config = dict(
    dataset='regions of photos with short descriptions (Visual Genome)',
    image_size=64,
    crop_scale_min=1,
    encoder_activation='relu',
    encoder_mlp_ratio=6,
    encoder_parallel_block=False,
    encoder_inner_norm=False,
    encoder_moe='expert_choice',
    encoder_expert_mlp_ratio=0.5,
    encoder_depths=[3, 6, 6],
    encoder_kernel_size=7,
    residual_init='none',
    batch_size=256,
    final_lr_fraction=0.05,
)
Rows from block 3 of the text encoder of a small contrastive image-text model, named by matrix and row number. Rows with one number within an expert belong to one neuron, the router's apart. Each number is 200 + 30 x the weight over its row's rms, rounded and kept within 0 to 999. All counts start at 0.
After each expert's rows are labels from the 100 texts, of 14848, where the router gives the expert most weight on average: "fires on" is the input token at the peak. Only what is clearly more common there than usual is listed. The data: regions of photos with short descriptions (Visual Genome). In brackets: how many of the 100, against the usual share in percent.
# router: router (text_encoder.blocks.3.mlp.router.weight, 32x192), inputs 96-191
# up: expert up (text_encoder.blocks.3.mlp.up, 32x96x192), inputs 96-191
# down: expert down (text_encoder.blocks.3.mlp.down, 32x192x96, transposed), outputs 96-191

# expert 11
router.11,191,217,176,210,190,174,172,230,236,212,237,126,213,149,173,211,149,205,205,250,172,198,238,199,138,211,186,244,179,229,132,203,169,182,177,186,199,198,218,204,178,241,228,187,201,216,224,195,229,201,247,212,195,248,177,203,202,162,218,204,199,246,158,219,197,189,196,247,199,218,225,176,212,194,167,173,183,215,293,205,212,195,198,213,209,227,204,252,156,189,197,219,198,240,141,224
up.0,197,221,194,241,194,239,164,192,205,190,183,179,153,186,199,201,208,184,216,194,250,203,184,186,180,224,169,184,243,161,187,211,176,174,203,178,229,200,179,201,179,262,240,215,152,217,197,185,178,226,197,271,227,229,183,165,240,206,218,221,152,246,185,179,198,187,219,175,183,204,200,301,216,167,191,212,184,256,229,218,194,222,217,204,187,239,185,184,148,132,241,189,226,172,230,203
down.0,245,237,173,230,163,191,197,150,167,156,201,133,230,226,239,163,244,261,195,193,198,220,226,221,164,180,171,150,211,190,212,215,172,206,234,220,172,169,179,240,249,186,211,230,215,172,239,200,166,198,230,241,197,236,172,167,213,222,181,218,129,184,219,201,153,165,184,231,164,168,188,242,216,188,232,245,214,194,209,218,202,212,219,230,195,209,219,161,163,210,196,210,284,254,226,155
fires on: "car" (11 vs 0.1); "white" (9 vs 1.6); "parked" (8 vs 0.1)

# expert 5
router.5,177,160,193,212,208,181,186,207,241,162,184,196,142,220,174,184,204,247,167,224,185,162,233,179,223,163,250,261,180,224,181,174,144,200,207,237,206,240,215,213,212,172,193,155,179,223,174,226,188,229,192,185,203,171,240,224,224,221,161,215,178,212,174,231,228,243,219,162,218,218,216,156,209,224,188,212,194,134,210,195,199,252,208,191,228,177,186,211,196,211,167,208,212,175,149,172
up.0,213,267,259,233,147,204,215,167,226,214,197,144,218,203,211,138,174,185,204,155,205,220,240,212,202,263,228,239,235,226,147,177,177,189,186,168,162,191,195,187,279,209,179,212,237,212,204,178,158,161,211,141,137,240,186,236,132,185,167,160,162,166,216,226,219,164,214,255,151,250,202,207,214,222,221,233,187,176,238,199,233,188,273,230,200,144,185,230,194,216,215,207,219,209,155,168
down.0,223,238,135,204,196,218,223,175,187,188,188,189,151,182,189,165,181,153,214,202,159,162,202,179,186,192,151,192,176,219,212,215,221,226,263,223,191,213,252,210,202,204,189,236,228,200,203,147,222,197,215,188,264,216,162,219,209,162,226,162,239,190,229,238,192,165,243,213,208,144,179,224,237,207,225,189,179,276,231,192,201,214,231,203,209,185,171,236,201,223,234,223,216,198,223,255
fires on: "white" (8 vs 1.6)

# expert 21
router.21,183,177,141,176,238,195,216,182,243,225,228,237,233,180,200,193,174,196,235,204,193,206,232,193,206,145,185,212,233,204,213,158,203,218,248,227,166,190,215,158,223,138,181,178,197,208,196,220,188,170,129,160,200,208,267,210,176,203,117,196,226,214,166,248,227,171,204,227,152,168,196,185,229,205,174,201,241,185,143,184,230,163,194,162,235,155,195,192,184,226,165,225,228,185,252,207
up.0,271,179,227,190,190,230,227,178,144,197,134,246,210,233,271,257,270,227,184,251,166,169,198,127,207,187,239,189,155,250,214,156,214,192,150,166,213,207,245,230,176,178,203,209,171,227,213,219,186,211,221,244,213,163,179,178,204,197,233,230,191,115,219,196,190,233,186,197,219,234,171,193,158,213,214,206,193,185,173,235,149,216,186,225,196,208,243,168,220,230,179,198,198,185,163,151
down.0,206,204,259,185,223,169,208,222,118,189,200,222,192,182,233,224,226,195,263,228,200,183,162,213,226,223,220,211,151,202,211,190,169,200,207,193,234,163,233,179,173,218,205,234,143,191,231,246,167,160,200,208,196,180,242,195,187,192,229,248,171,199,246,168,162,258,177,165,188,208,159,243,169,248,223,243,238,208,198,185,157,146,182,237,189,247,266,182,156,222,221,152,166,182,226,174
fires on: "sky" (25 vs 0.2); "snow" (10 vs 0.2); "is" (7 vs 2.3)

# expert 12
router.12,165,208,199,178,172,222,184,139,276,219,230,136,206,171,173,167,187,183,204,192,174,188,164,184,185,210,165,188,230,212,206,223,190,232,212,176,203,212,229,179,200,238,212,160,236,251,218,210,165,219,224,179,220,202,238,235,231,219,163,142,166,229,201,249,224,200,242,212,185,229,242,208,226,188,180,247,173,149,257,191,249,243,178,189,177,202,160,183,209,192,201,141,188,264,249,204
up.0,201,208,195,229,220,191,228,281,186,226,192,250,192,244,209,240,246,190,225,211,244,164,212,226,193,189,202,209,195,169,198,146,175,209,201,200,187,217,151,185,186,239,199,265,171,156,160,171,226,128,179,199,217,209,176,227,140,188,246,231,244,182,228,195,183,218,126,145,236,173,172,178,177,223,217,164,230,242,192,200,181,152,174,193,212,177,225,191,198,145,209,213,174,194,201,219
down.0,173,223,216,209,210,184,171,260,165,185,178,217,230,235,207,219,267,227,171,180,243,203,227,212,202,201,176,197,245,163,191,165,188,180,161,218,155,198,161,196,141,202,207,231,184,170,216,235,251,179,192,209,231,177,188,215,186,179,222,205,226,224,205,246,266,177,209,141,204,185,242,188,160,162,147,168,179,265,233,252,231,170,239,228,226,245,224,235,230,178,233,177,222,233,190,196
fires on: "the" (14 vs 5.1); "black" (12 vs 1); "on" (8 vs 3.1)

# expert 3
router.3,210,218,231,204,196,184,157,251,135,194,172,218,201,219,199,265,213,183,259,186,233,200,177,199,224,231,220,205,225,234,206,225,229,167,201,143,222,190,202,221,127,220,249,195,211,222,208,205,168,210,209,227,233,170,171,206,209,224,225,201,249,177,207,122,197,199,195,210,270,248,180,261,152,179,200,182,178,260,185,181,170,215,168,200,184,217,215,179,164,142,228,198,211,174,197,192
up.0,252,183,155,229,216,289,212,189,235,206,258,202,197,175,219,160,183,187,196,235,184,204,269,208,134,183,205,193,206,174,233,215,231,262,267,183,168,160,218,142,223,191,210,155,218,205,203,132,186,174,228,207,248,206,195,208,177,151,247,166,227,177,237,213,137,186,215,185,204,167,191,211,202,192,194,179,195,219,176,206,233,190,212,236,224,174,174,125,188,217,213,249,172,180,255,229
down.0,201,184,210,173,198,237,196,198,191,198,174,123,198,230,226,200,235,189,187,199,215,182,203,207,173,214,187,169,193,232,242,181,266,163,148,175,193,166,203,177,243,175,263,198,322,237,193,134,178,198,195,237,253,189,199,228,179,268,199,218,171,140,188,186,165,219,219,235,239,188,227,273,176,193,223,214,178,189,205,133,240,216,197,237,182,191,182,161,196,173,233,187,296,182,166,207
fires on: "blue" (14 vs 0.7); "is" (8 vs 2.3)

# expert 2
router.2,169,226,159,220,198,204,175,219,232,190,176,168,181,163,176,187,181,245,181,153,191,191,217,179,143,206,187,161,219,154,223,255,153,223,260,228,179,238,174,233,129,238,200,269,176,192,237,172,232,240,183,231,209,185,237,168,246,189,218,221,140,215,209,192,205,192,207,163,230,160,163,255,179,237,248,187,180,250,208,162,214,214,200,182,170,190,195,200,194,220,243,236,190,199,260,222
up.0,212,227,217,194,199,201,178,206,200,169,161,205,173,258,231,232,266,248,164,173,257,174,213,165,184,164,200,215,210,211,218,145,169,165,164,219,231,212,164,242,159,181,222,204,142,224,159,276,203,196,164,208,227,182,266,223,177,207,206,251,181,193,212,217,216,254,178,157,207,237,199,197,199,168,189,157,227,167,192,213,176,186,189,189,246,200,249,207,167,146,145,206,180,184,217,118
down.0,184,196,256,213,203,151,199,200,185,200,261,209,230,191,201,201,190,214,172,198,195,212,170,193,251,224,206,215,197,213,211,183,175,180,180,228,212,209,193,230,154,216,230,196,181,183,190,260,237,143,216,172,192,161,199,217,160,169,198,277,183,186,212,141,219,186,143,139,221,201,188,209,180,164,196,196,258,223,220,250,178,141,261,209,193,200,248,181,211,219,164,200,165,189,170,183
fires on: "dog" (8 vs 0.2); "brown" (7 vs 0.6)

# expert 20
router.20,222,175,241,185,185,234,188,199,231,201,217,153,206,156,186,159,198,206,151,211,240,237,244,237,239,199,209,170,229,184,187,243,164,174,193,229,180,178,148,205,168,228,198,159,204,219,248,207,224,246,200,243,202,216,207,160,223,200,184,164,161,257,215,183,183,180,214,168,217,188,227,217,142,168,199,201,156,172,200,170,233,222,221,197,191,243,159,151,164,186,210,165,286,190,247,233
up.0,198,226,177,215,237,191,263,220,137,204,231,208,228,174,181,234,199,186,207,220,162,213,183,247,180,216,143,155,196,195,201,238,233,181,212,223,201,194,174,220,208,213,198,202,190,155,226,140,213,174,215,191,226,241,152,171,214,210,220,214,194,192,222,164,174,180,171,169,202,161,127,240,184,172,216,216,204,274,183,216,191,155,183,210,142,184,208,208,182,234,281,216,217,171,208,236
down.0,216,276,200,266,184,160,234,182,178,212,209,170,211,184,213,202,196,245,194,177,187,217,177,192,127,257,134,208,195,215,195,226,163,197,179,201,224,188,185,233,187,229,205,236,134,192,239,221,234,189,218,186,113,247,199,157,221,162,202,236,166,189,184,170,186,208,187,155,207,203,180,228,187,174,192,190,252,254,197,229,159,178,223,213,159,204,207,226,206,251,215,230,195,202,224,181
fires on: "a" (18 vs 5.9); "boy" (8 vs 0.1); "person" (8 vs 0.4); "on" (8 vs 3.1)

# expert 18
router.18,169,260,226,175,169,199,155,232,221,206,236,191,238,171,166,261,149,188,215,155,230,235,213,250,174,269,197,211,219,211,170,214,177,192,182,181,181,238,160,231,156,267,200,263,177,159,220,198,237,221,202,195,225,204,200,188,221,237,178,191,177,253,142,208,216,186,227,186,180,235,214,213,215,249,236,214,219,204,245,170,197,217,190,216,169,165,158,244,163,184,201,229,172,249,110,220
up.0,147,183,176,181,232,207,184,239,240,199,248,194,207,151,146,195,156,212,204,187,221,225,210,232,234,158,182,190,213,116,223,228,209,237,226,234,150,197,168,200,164,212,160,179,196,162,200,188,246,220,122,187,256,169,188,199,229,215,205,157,232,301,174,210,177,170,235,159,175,156,240,168,231,201,196,204,177,222,217,157,249,225,233,179,200,205,165,229,179,198,231,179,175,252,242,228
down.0,180,219,196,154,170,188,171,262,258,209,186,136,191,209,171,262,221,208,215,187,182,196,227,201,165,247,169,178,256,166,165,192,144,221,213,208,158,220,185,197,161,250,183,260,164,197,211,157,230,246,194,208,287,184,197,204,203,236,225,166,225,192,221,207,234,219,223,170,194,246,198,186,153,240,233,195,184,242,216,144,177,224,187,213,192,181,179,210,190,190,190,210,231,270,203,245
fires on: "<end>" (37 vs 13.8); "water" (7 vs 0.2)

# expert 25
router.25,179,252,190,193,227,174,175,217,209,220,167,171,181,218,154,221,178,162,174,217,216,187,147,171,177,204,104,194,214,177,238,198,220,174,181,198,243,225,218,206,170,184,180,168,150,195,169,186,226,219,195,205,178,195,218,197,233,209,185,185,232,234,168,192,225,173,215,170,181,229,223,208,203,146,156,181,203,235,237,213,229,209,251,164,221,228,170,219,218,202,194,197,268,183,232,216
up.0,201,219,213,212,230,194,190,251,241,233,268,217,204,161,192,200,152,184,204,184,214,285,241,210,194,176,173,193,228,189,217,270,239,173,176,184,169,167,148,175,171,187,148,217,205,200,191,271,230,190,181,198,188,229,257,187,190,155,192,172,220,206,225,164,137,168,189,204,185,209,199,187,186,194,180,154,204,185,217,217,264,166,185,225,179,190,177,182,161,223,179,227,150,199,238,199
down.0,186,260,213,163,228,214,197,222,202,199,174,197,183,223,177,240,199,191,226,202,174,190,166,153,199,176,148,189,176,160,177,229,238,182,181,184,219,209,214,210,150,200,174,232,194,214,177,223,277,244,238,203,241,251,163,193,235,186,188,222,234,203,176,195,209,245,195,102,211,192,194,217,145,224,254,184,226,222,228,171,181,238,229,168,210,197,219,215,241,220,232,175,178,208,247,239
fires on: "a" (20 vs 5.9); "white" (18 vs 1.6)

# expert 29
router.29,154,186,238,190,191,191,168,170,241,164,202,176,241,156,150,189,172,194,171,198,212,173,189,187,233,216,204,173,207,206,197,217,155,209,192,214,229,238,225,220,225,215,174,169,244,227,230,149,205,244,191,160,164,176,222,198,269,256,174,180,181,253,141,204,258,178,257,211,204,183,234,216,230,217,205,176,171,225,218,175,236,248,246,179,184,221,170,244,230,235,257,205,244,220,197,227
up.0,199,191,173,234,228,210,205,268,233,215,217,249,183,192,186,256,169,202,182,209,190,192,236,225,207,195,210,228,241,187,202,198,148,251,189,231,215,199,201,143,167,168,191,229,189,181,183,148,228,199,221,177,250,145,216,217,196,222,209,218,248,225,170,240,203,161,192,172,265,163,200,160,224,251,221,142,223,299,170,212,187,230,177,167,208,167,190,245,206,206,227,212,123,213,205,245
down.0,184,200,194,181,174,202,219,224,240,138,205,172,218,194,174,194,164,175,228,205,221,207,221,221,152,250,173,207,224,182,186,198,206,218,236,183,178,234,151,213,251,179,221,184,325,186,223,115,179,207,206,174,265,203,167,209,189,188,160,96,202,201,176,216,206,188,218,226,191,191,267,233,261,225,193,205,167,190,224,166,183,205,208,191,183,166,70,215,210,196,193,236,216,230,207,226
fires on: "." (8 vs 1.8)

# expert 23
router.23,207,182,223,168,167,225,229,187,175,180,172,190,221,217,249,218,216,194,187,153,168,212,184,215,222,235,235,187,232,252,177,193,236,175,157,128,249,187,193,196,215,181,237,213,216,206,209,140,170,185,261,175,202,163,157,238,173,205,203,194,180,139,215,226,198,187,180,231,223,233,187,193,189,234,241,207,181,192,150,204,183,212,183,217,208,159,200,235,204,210,219,208,202,171,102,182
up.0,160,194,195,170,196,181,191,229,249,182,186,225,206,228,174,207,191,231,167,204,187,160,234,148,224,191,210,221,191,218,155,166,187,204,189,218,222,254,235,171,223,160,177,213,188,223,161,228,217,204,219,160,183,196,215,251,177,210,161,190,233,197,111,264,264,186,242,213,204,197,245,171,200,233,179,183,225,182,220,174,209,227,168,153,242,188,193,231,238,226,176,232,196,197,178,214
down.0,175,274,252,164,187,181,195,250,174,175,173,197,218,211,184,266,241,185,183,169,206,218,188,220,208,227,123,168,200,236,182,233,191,158,141,194,228,219,168,210,136,262,167,263,148,190,212,237,274,211,241,202,197,231,152,179,214,185,226,213,205,171,196,160,217,203,200,137,228,232,203,228,167,213,244,162,206,230,242,206,177,197,209,202,174,180,200,222,211,208,219,192,212,228,221,224
fires on: "green" (18 vs 0.6); "broccoli" (10 vs 0.1); "is" (10 vs 2.3); "on" (9 vs 3.1)

# expert 8
router.8,211,157,214,163,161,224,218,157,183,192,225,231,232,169,223,195,177,191,249,234,173,225,182,195,197,203,179,164,175,253,196,214,219,230,194,137,178,160,269,189,243,202,181,197,182,211,222,208,155,237,206,188,198,196,202,188,214,230,141,187,219,160,150,222,189,142,220,274,138,188,189,195,211,216,186,256,182,154,189,201,205,213,228,182,203,203,178,191,230,237,248,169,247,204,202,220
up.0,228,175,239,169,221,185,254,170,120,178,185,236,198,193,196,232,226,157,225,210,217,221,181,234,228,223,226,207,172,229,189,168,214,216,176,158,206,188,180,242,190,201,193,248,164,174,190,209,206,180,177,191,221,213,175,197,201,230,154,250,238,160,202,159,192,212,153,192,193,258,141,201,168,214,223,218,200,170,186,227,177,143,218,194,163,215,241,195,219,195,253,158,239,154,177,207
down.0,219,203,187,192,177,266,220,149,172,219,213,191,212,200,249,142,201,158,220,211,221,208,198,188,192,198,167,148,210,235,164,207,222,178,185,177,208,189,215,239,295,181,171,177,242,224,225,162,171,218,183,237,231,232,154,188,220,180,148,212,146,167,162,212,173,173,197,280,154,211,183,248,253,192,229,197,161,147,192,249,183,183,191,200,183,174,176,218,213,215,253,169,216,208,166,200
fires on: "motorcycle" (7 vs 0.1)

# expert 19
router.19,183,148,222,167,212,158,263,231,184,193,235,268,233,164,189,185,168,187,190,195,248,235,213,252,235,210,203,155,212,209,164,228,225,166,202,213,164,160,175,208,242,201,199,196,212,173,233,216,220,168,162,165,188,199,177,195,204,240,171,210,193,215,260,155,141,200,145,174,178,208,193,227,182,171,210,230,248,198,198,215,238,103,267,234,195,194,196,203,212,233,205,186,180,178,243,192
up.0,222,200,203,189,227,213,131,153,199,178,168,165,170,211,211,158,217,218,180,219,217,210,169,181,213,157,232,209,207,196,192,213,189,188,189,216,226,182,209,223,217,155,218,158,227,260,221,245,151,254,184,242,160,189,243,170,239,187,171,203,172,219,177,183,213,227,260,247,182,239,194,180,207,215,181,194,177,179,205,173,202,250,230,224,214,264,217,182,146,184,142,181,184,159,175,148
down.0,154,149,257,227,208,207,171,184,227,200,187,227,186,216,209,138,223,149,244,136,260,216,191,188,221,222,178,203,258,221,215,206,262,187,148,142,211,201,142,242,237,155,211,168,282,213,211,160,170,220,218,229,219,190,179,213,188,216,204,189,201,200,193,194,202,200,176,213,207,242,221,261,225,187,221,223,180,190,145,165,184,200,203,202,167,193,163,171,223,159,245,202,223,172,178,183
fires on: "grass" (10 vs 0.2)

# expert 4
router.4,168,199,203,144,190,235,233,191,243,207,201,216,219,188,169,217,172,201,201,180,187,187,211,208,254,176,210,159,188,209,258,235,186,237,214,219,144,222,186,218,242,229,145,181,165,153,224,166,194,236,179,177,191,198,181,222,214,239,165,148,224,235,162,245,210,167,232,223,156,167,239,160,197,190,243,206,150,182,229,179,220,228,237,148,182,152,171,213,245,224,178,160,226,251,232,182
up.0,214,291,184,181,161,199,199,131,142,203,168,134,172,217,233,199,208,151,259,212,176,192,171,178,160,251,182,188,172,248,150,201,168,203,190,130,219,226,205,224,171,291,208,217,169,196,227,204,161,193,270,217,203,214,179,214,205,199,195,183,140,166,206,200,207,215,200,215,130,239,163,271,216,205,219,236,206,204,242,166,158,218,203,185,174,200,203,234,197,204,235,165,215,217,177,188
down.0,191,263,166,182,193,163,203,201,216,189,205,134,183,207,208,217,182,176,273,221,202,193,176,200,173,200,146,219,215,182,166,180,187,177,227,224,216,226,195,187,196,247,172,208,198,203,179,222,199,207,244,196,201,278,169,197,211,187,172,199,166,210,218,229,212,232,190,210,133,191,164,212,251,217,211,238,193,126,218,156,195,195,233,141,213,213,196,205,208,199,240,182,176,175,231,191
fires on: "the" (13 vs 5.1)

# expert 7
router.7,242,139,169,185,219,243,203,178,243,245,175,190,177,229,223,141,225,178,191,224,218,159,217,155,239,155,206,137,195,178,164,160,278,179,229,178,152,207,232,183,270,135,168,142,219,221,193,171,180,219,207,236,206,188,165,215,184,192,223,180,235,188,201,233,147,179,224,245,194,175,236,152,235,167,129,194,162,199,262,232,211,202,204,203,232,176,190,211,202,167,199,203,225,180,216,210
up.0,217,251,210,216,209,166,203,189,184,98,211,186,219,175,186,220,222,239,184,205,205,249,182,211,233,198,161,211,211,189,206,236,133,190,164,236,270,164,148,208,150,253,208,238,174,221,244,243,234,194,187,197,164,264,207,149,211,231,165,218,134,220,233,169,197,238,192,149,176,246,183,211,146,231,241,202,217,167,192,190,211,171,243,255,199,223,224,180,146,207,176,168,217,184,154,167
down.0,226,242,144,163,192,231,188,185,190,168,187,135,159,198,185,201,226,213,186,224,180,188,214,211,162,217,184,185,213,191,237,221,143,222,251,208,156,223,219,200,203,218,198,207,265,200,199,193,176,209,212,230,272,200,174,184,202,234,190,139,185,167,186,253,179,264,221,233,136,186,156,214,232,218,208,244,168,137,240,119,219,220,197,195,186,186,190,179,195,211,202,203,225,225,186,208
fires on: "red" (45 vs 0.6)

# expert 1
router.1,202,207,244,195,166,228,159,175,227,156,155,188,159,275,203,202,247,164,201,177,201,171,205,132,257,218,196,198,200,215,174,182,182,177,142,138,212,200,181,191,198,252,188,196,234,226,197,147,187,201,273,235,206,243,151,222,200,196,233,183,185,170,155,226,227,206,237,186,235,254,213,245,166,182,234,206,184,209,205,160,231,213,229,203,243,152,200,190,203,178,233,167,239,214,162,157
up.0,212,227,195,223,229,189,212,204,167,182,166,223,165,254,194,226,250,228,202,197,212,158,150,176,167,202,156,201,203,190,205,146,189,179,196,197,221,254,199,220,210,177,175,194,176,206,160,199,189,193,164,227,189,196,244,206,190,210,196,241,148,194,181,168,220,212,150,218,175,218,209,201,247,201,125,218,198,189,168,229,153,205,207,176,188,239,282,219,199,154,187,257,182,204,220,164
down.0,246,150,225,175,195,232,234,167,167,203,190,223,211,168,267,151,193,201,209,240,196,212,157,181,258,210,241,193,175,230,184,207,234,209,161,168,233,180,242,237,205,193,217,140,249,232,239,229,111,182,196,199,157,178,217,164,215,232,188,197,206,164,233,176,169,217,174,227,182,228,166,197,180,223,193,217,198,149,166,201,176,208,227,243,170,235,230,165,214,230,192,141,193,167,182,172
fires on: "tennis" (14 vs 0.1); "racket" (8 vs 0)