A small contrastive image-text model, trained from scratch: 64-pixel images, text encoder layers 7.
Rows from block 4 of the image encoder of a small contrastive image-text model, named by matrix and row number. Rows with one number belong to one neuron. Each number is 128 + 32 x the weight over its row's rms, rounded and kept within 0 to 255. All counts start at 0. Numbers have three digits each.
After each neuron's rows are labels from the 100 images, of 14848, where the neuron reaches its highest value: "strongest on" is what is common among them; "colour at peak" is the nearest of a few named colours to the mean colour under the peak. Only what is clearly more common there than usual is listed. The data: regions of photos with short descriptions (Visual Genome).
# fc1: MLP up (encoder.blocks.4.mlp.fc1.weight, 576x96), inputs 0-95
# fc2: MLP down (encoder.blocks.4.mlp.fc2.weight, 96x576, transposed), outputs 0-95

fc1.418:144144140129134151114111179104129119114073155119131110118122075090110127132157152130083078153168117106137107127149183180086122079164122122208137128199137125140064045165092175094118152103168032072114091117127136144137139133108143089185120105158126101174133176124131085132139162099139159137
fc2.418:140121164129125147127101066111103115165133099128073178075068105073209168076139114081186120171152106139105125143106103138093139084131100130137154163157146150182087133120075124147151095062163119180138099182121133155136090151141153096126141166140197104141131141088111080138114174125150107176
strongest on: text has "man"
colour at peak: brown

fc1.333:107106044155119118118182181092125188125098107151154132084129091101115063139163157116155123107113134128077158138135083117141109144174125106123169112082096134111150101178152143129112154133148081159142110139160180039129135129197079094109138115142127153142099114124187060097138096120089155195
fc2.333:147190136132099111146069116125187118109147208126127094134157127126057166176115089120104118157094083155100126111129170119111123081123126094143135090100188151154126117134073163126117086150186188154170149102055117154101118070090179147122153142090136151120143162097153110138151149131168174071
strongest on: text has "red"
colour at peak: brown

fc1.322:071162103146152112071133173106147146101076131158111133121096099090146122159115119141106071131131114129106148125143145201090098109151146105204183131147167170105105090153157156104085148071143037150116103099143124096121122148112156109172130126154093121134098110099132086066143154097122139229
fc2.322:136117132135129131089156139156109124107105135134061177149084094110169112126110158077139164111191147127180203125149081159109157106100108127194155102165082101188077150107122116120130174090114086146107144104065140136159167121178148145147063157114132106077100179113110105093191091121160104142
strongest on: text has "red"
colour at peak: brown

fc1.208:123125067149122136042136174170098133124049150229168124143144081174124103193144163116100088096140139101147147086147167180153092132172175155127130079153112130120061125117128128113109158120135100151126120112096122099154148134111108131131138127150105079058116150137131147143137143074119188175
fc2.208:142087106091139089143193088145093095124129133185109178106154093088116077138148159093145148132090143093172176119147099168092117096139123090166135075163114157178071169096128171179137155106165084151124153092080158135150155078148094128124093180106156108126139173077140123080161127113175144081
strongest on: text has "man"; text has "wearing"
colour at peak: brown

fc1.31:091192114164146130025104173129142125128092157126154128171157114124160079168116149092142066147094108121071179122082121185097125092173104131164139150146133170131109123123139119065132115123158073098152121104103131114061131137159158149124098131120104157075085156076156127142192111131150168172
fc2.31:175061109134137114114149156151105132137098126196143167087153078096107113116163173063133151094119119102114168168138071173103137088185092099166145072158073155167122116148122117145154164129141103172141171101096137086143170098159108143131104160074159098095098188108182116104168083116141158135
strongest on: text has "man"
colour at peak: brown

fc1.13:113088097142115089125091140110142171054100150169104130134169106088108115153115115082106099120126145061167175109170122167059130150122149155139158099092166125143110131092118158138190134126033136150123139096082106168059157075138130160147117118096101081072146158140134104115187115113164144080
fc2.13:105144120114134144143165137150181063157133096123102126185134164164135075130082099177149061178132099143208131026130169151123091118101158138118159099141140106082064113112153115060127138124111123124127058186106131186164140104113138091110121116150152166123113116152098167138134134113159094109
strongest on: text has "man"
colour at peak: grey

fc1.220:097086089125137139071144161122154143135080133186125156129116139151125112160165190100064120107146156114123167099168088160167098107159151090166156114151135167152156116104128126118075176127046065136175150079116127077104132166130110119186115171154106145074071150173109087157157157088120143143
fc2.220:137149128140128093079106117127129093120143185157167131140150094121118106153135115129082146169116062140104183145124133137084167107149147090168102108187100147154109168127073093129134155111177078147158182111072152136178161045133111087121101111048151109124096172088133107138154154092174127059
strongest on: text has "red"
colour at peak: brown

fc1.127:119119115106105076096140159129082097113101141205123137106050080127144145156130166177137176117153126071172133112175152137142118128118141106180160114232137129122124030102118140135129159083114041130127146108100137116111131129116068123134115141182085078125111162162087121143148135105122132139
fc2.127:105129136092115082196173130149170079108150139148085177148146094097119115168107079089162141189113020140099145096115137168078162113129136126158115117154148131149073189117120080094169117126121125125151168143080147205131133078154125126137093147117142120091112161122137097076150133110168156080
strongest on: text has "man"
colour at peak: brown

fc1.560:163084107146173112102138160121073127128068141212158117126106084116116142127116079149165061145132123048163150115171177131075140101126164116178174155194118140100083073083104172119139120113144065142109106139111124130151162119130153123102145133136155075110133163119057145174111163093137145126
fc2.560:108136167092102112162111052154119124143162187147126151139111095131182153149114086099138119192065089137111129112107171182113106084095122157109184125131143135154107147119070138150108089069183149168097107066052165104125120092097133177148150133130117137150159166136142127098126158148151213125
strongest on: text has "man"
colour at peak: brown

fc1.541:124109132182110114079110141108138158079132130157122210104088110151097128107042139110197089145111102106187154095152121192072161095134110124153167080141176112143111102134119121123122148049148120140163068111115148125103122120155158096090141125149079146184123151152087103104165118120188155165
fc2.541:080120145167070132102166173116122123092148127132090163166142157182157088105108171111142079071131212079172165108157119145134136144112103139156143118116090085123131117123158104164113163058140105136169055159101150092122172157158139179121115092128068138141091095116102102120161077193106143128
strongest on: text has "sign"
colour at peak: grey

fc1.345:061133050141122116063155190126192140138104137168106124127172082145178118175148133117079111140171113137086182145151145150086111131138129129177182087185139161136083083151149117091100137105034104117137148106111106094115118134108146137121117118160140143071115163147100124158170138114089150182
fc2.345:155101125123113102129158101142112125126159159182143170114141072097102104164124166088153184108102096109120166117110097180082113125144121109153126066159089126171081159136102097110167159109172093154144157134078179135129153086165086175085086162064115113055118196118154118124162132095195144118
strongest on: text has "man"
colour at peak: brown

fc1.133:139083064174143134107158165099141178138117089171169121105130109115086046099139173150156171084096127112090123164157081181094080114173107090137174123120120170118167096169152109139095162106134102136157104097126099055141147156185071112115112131125143152177110152104103086106137093175141159154
fc2.133:172193132119077080155089094119161106102153173126151117155133122167085136139099078134114110156071111162068123129116180134117108130100134116124150129087138123103175082167080132127125104105229183168201137130074144108115107084107119139149160128076130176096124152106155119182128132172146169098
strongest on: text has "red"
colour at peak: brown

fc1.461:176128143175068113124080110143133165104137132173076146091079095091087123142128099057136095163131088105107180109117091135101147090088139099146155104149132166164165096140069122149124122081149099188162163125090124130139212134138183152129131138181102121110166126114161084115193087157114153163
fc2.461:114125100096097110187165121148140069099143061163109146102152180146173078108086123080133122146122109145110123123154167115125170147119178114118072170139145117121153164122145137172144128046119116076226170154125098193115111154087124150038117160130116138110145107140122133103122129127128180084
strongest on: text has "blue"
colour at peak: blue

fc1.20:054171068176123107053154170132150125129115137130153141131122094107131091155162182137078123156138158094096167127167145157156102096187112103214185118192173174112106084141126138057082135129091077110120120110134116134110128170134127095113102117123123128094086138139132093168177120110108145164
fc2.20:167099125096161113101144061136108116157131153160135148093123087095132111141126136092158168138148092129103154141106088186089106123125121116157112083180105147180080147102103121104199164107154074163134177100087169131143153067137107111124106181083169120086081181103132124133153168095221090138
strongest on: text has "man"
colour at peak: brown

fc1.338:107101112098109087040113147112117141135080157210120128127090122146146105180095194128082129123185135128130123111168158172118127114122144112189180087189088114180099091110116160126120128103114043157129111094111170120136141124095052146113104146167120122158118204110118091113116158123132132149
fc2.338:157092147086131107142145085125119114134128133175110145073120110060073093159174145104169146119089120106143163096121090157100140089166120137168113072162091159170096150144104161132133138140200099150155155110099117165131144096163059087137104202085171099137150187084176098079151136092167142134
strongest on: text has "man"
colour at peak: brown

fc1.195:063155111149149143102133068177181131146131162161117166106120138111105092139107185190115132101128114121133137154165122107107078118150141098128211082148153156107113118163102131122141153055130117160177060177126162078134138079081129065039113104110160148126108158147118147138130134094140077121
fc2.195:154097082113128149151179132195134070120167108186121176138113077133129109122098195111086120143156137121144115124184166191123092085119138112107146090151121081132139151063120183122102147112096118087209096169113162151147100126101139108098132127171101148081120197157110148111091124111161128062
strongest on: text has "zebra"
colour at peak: brown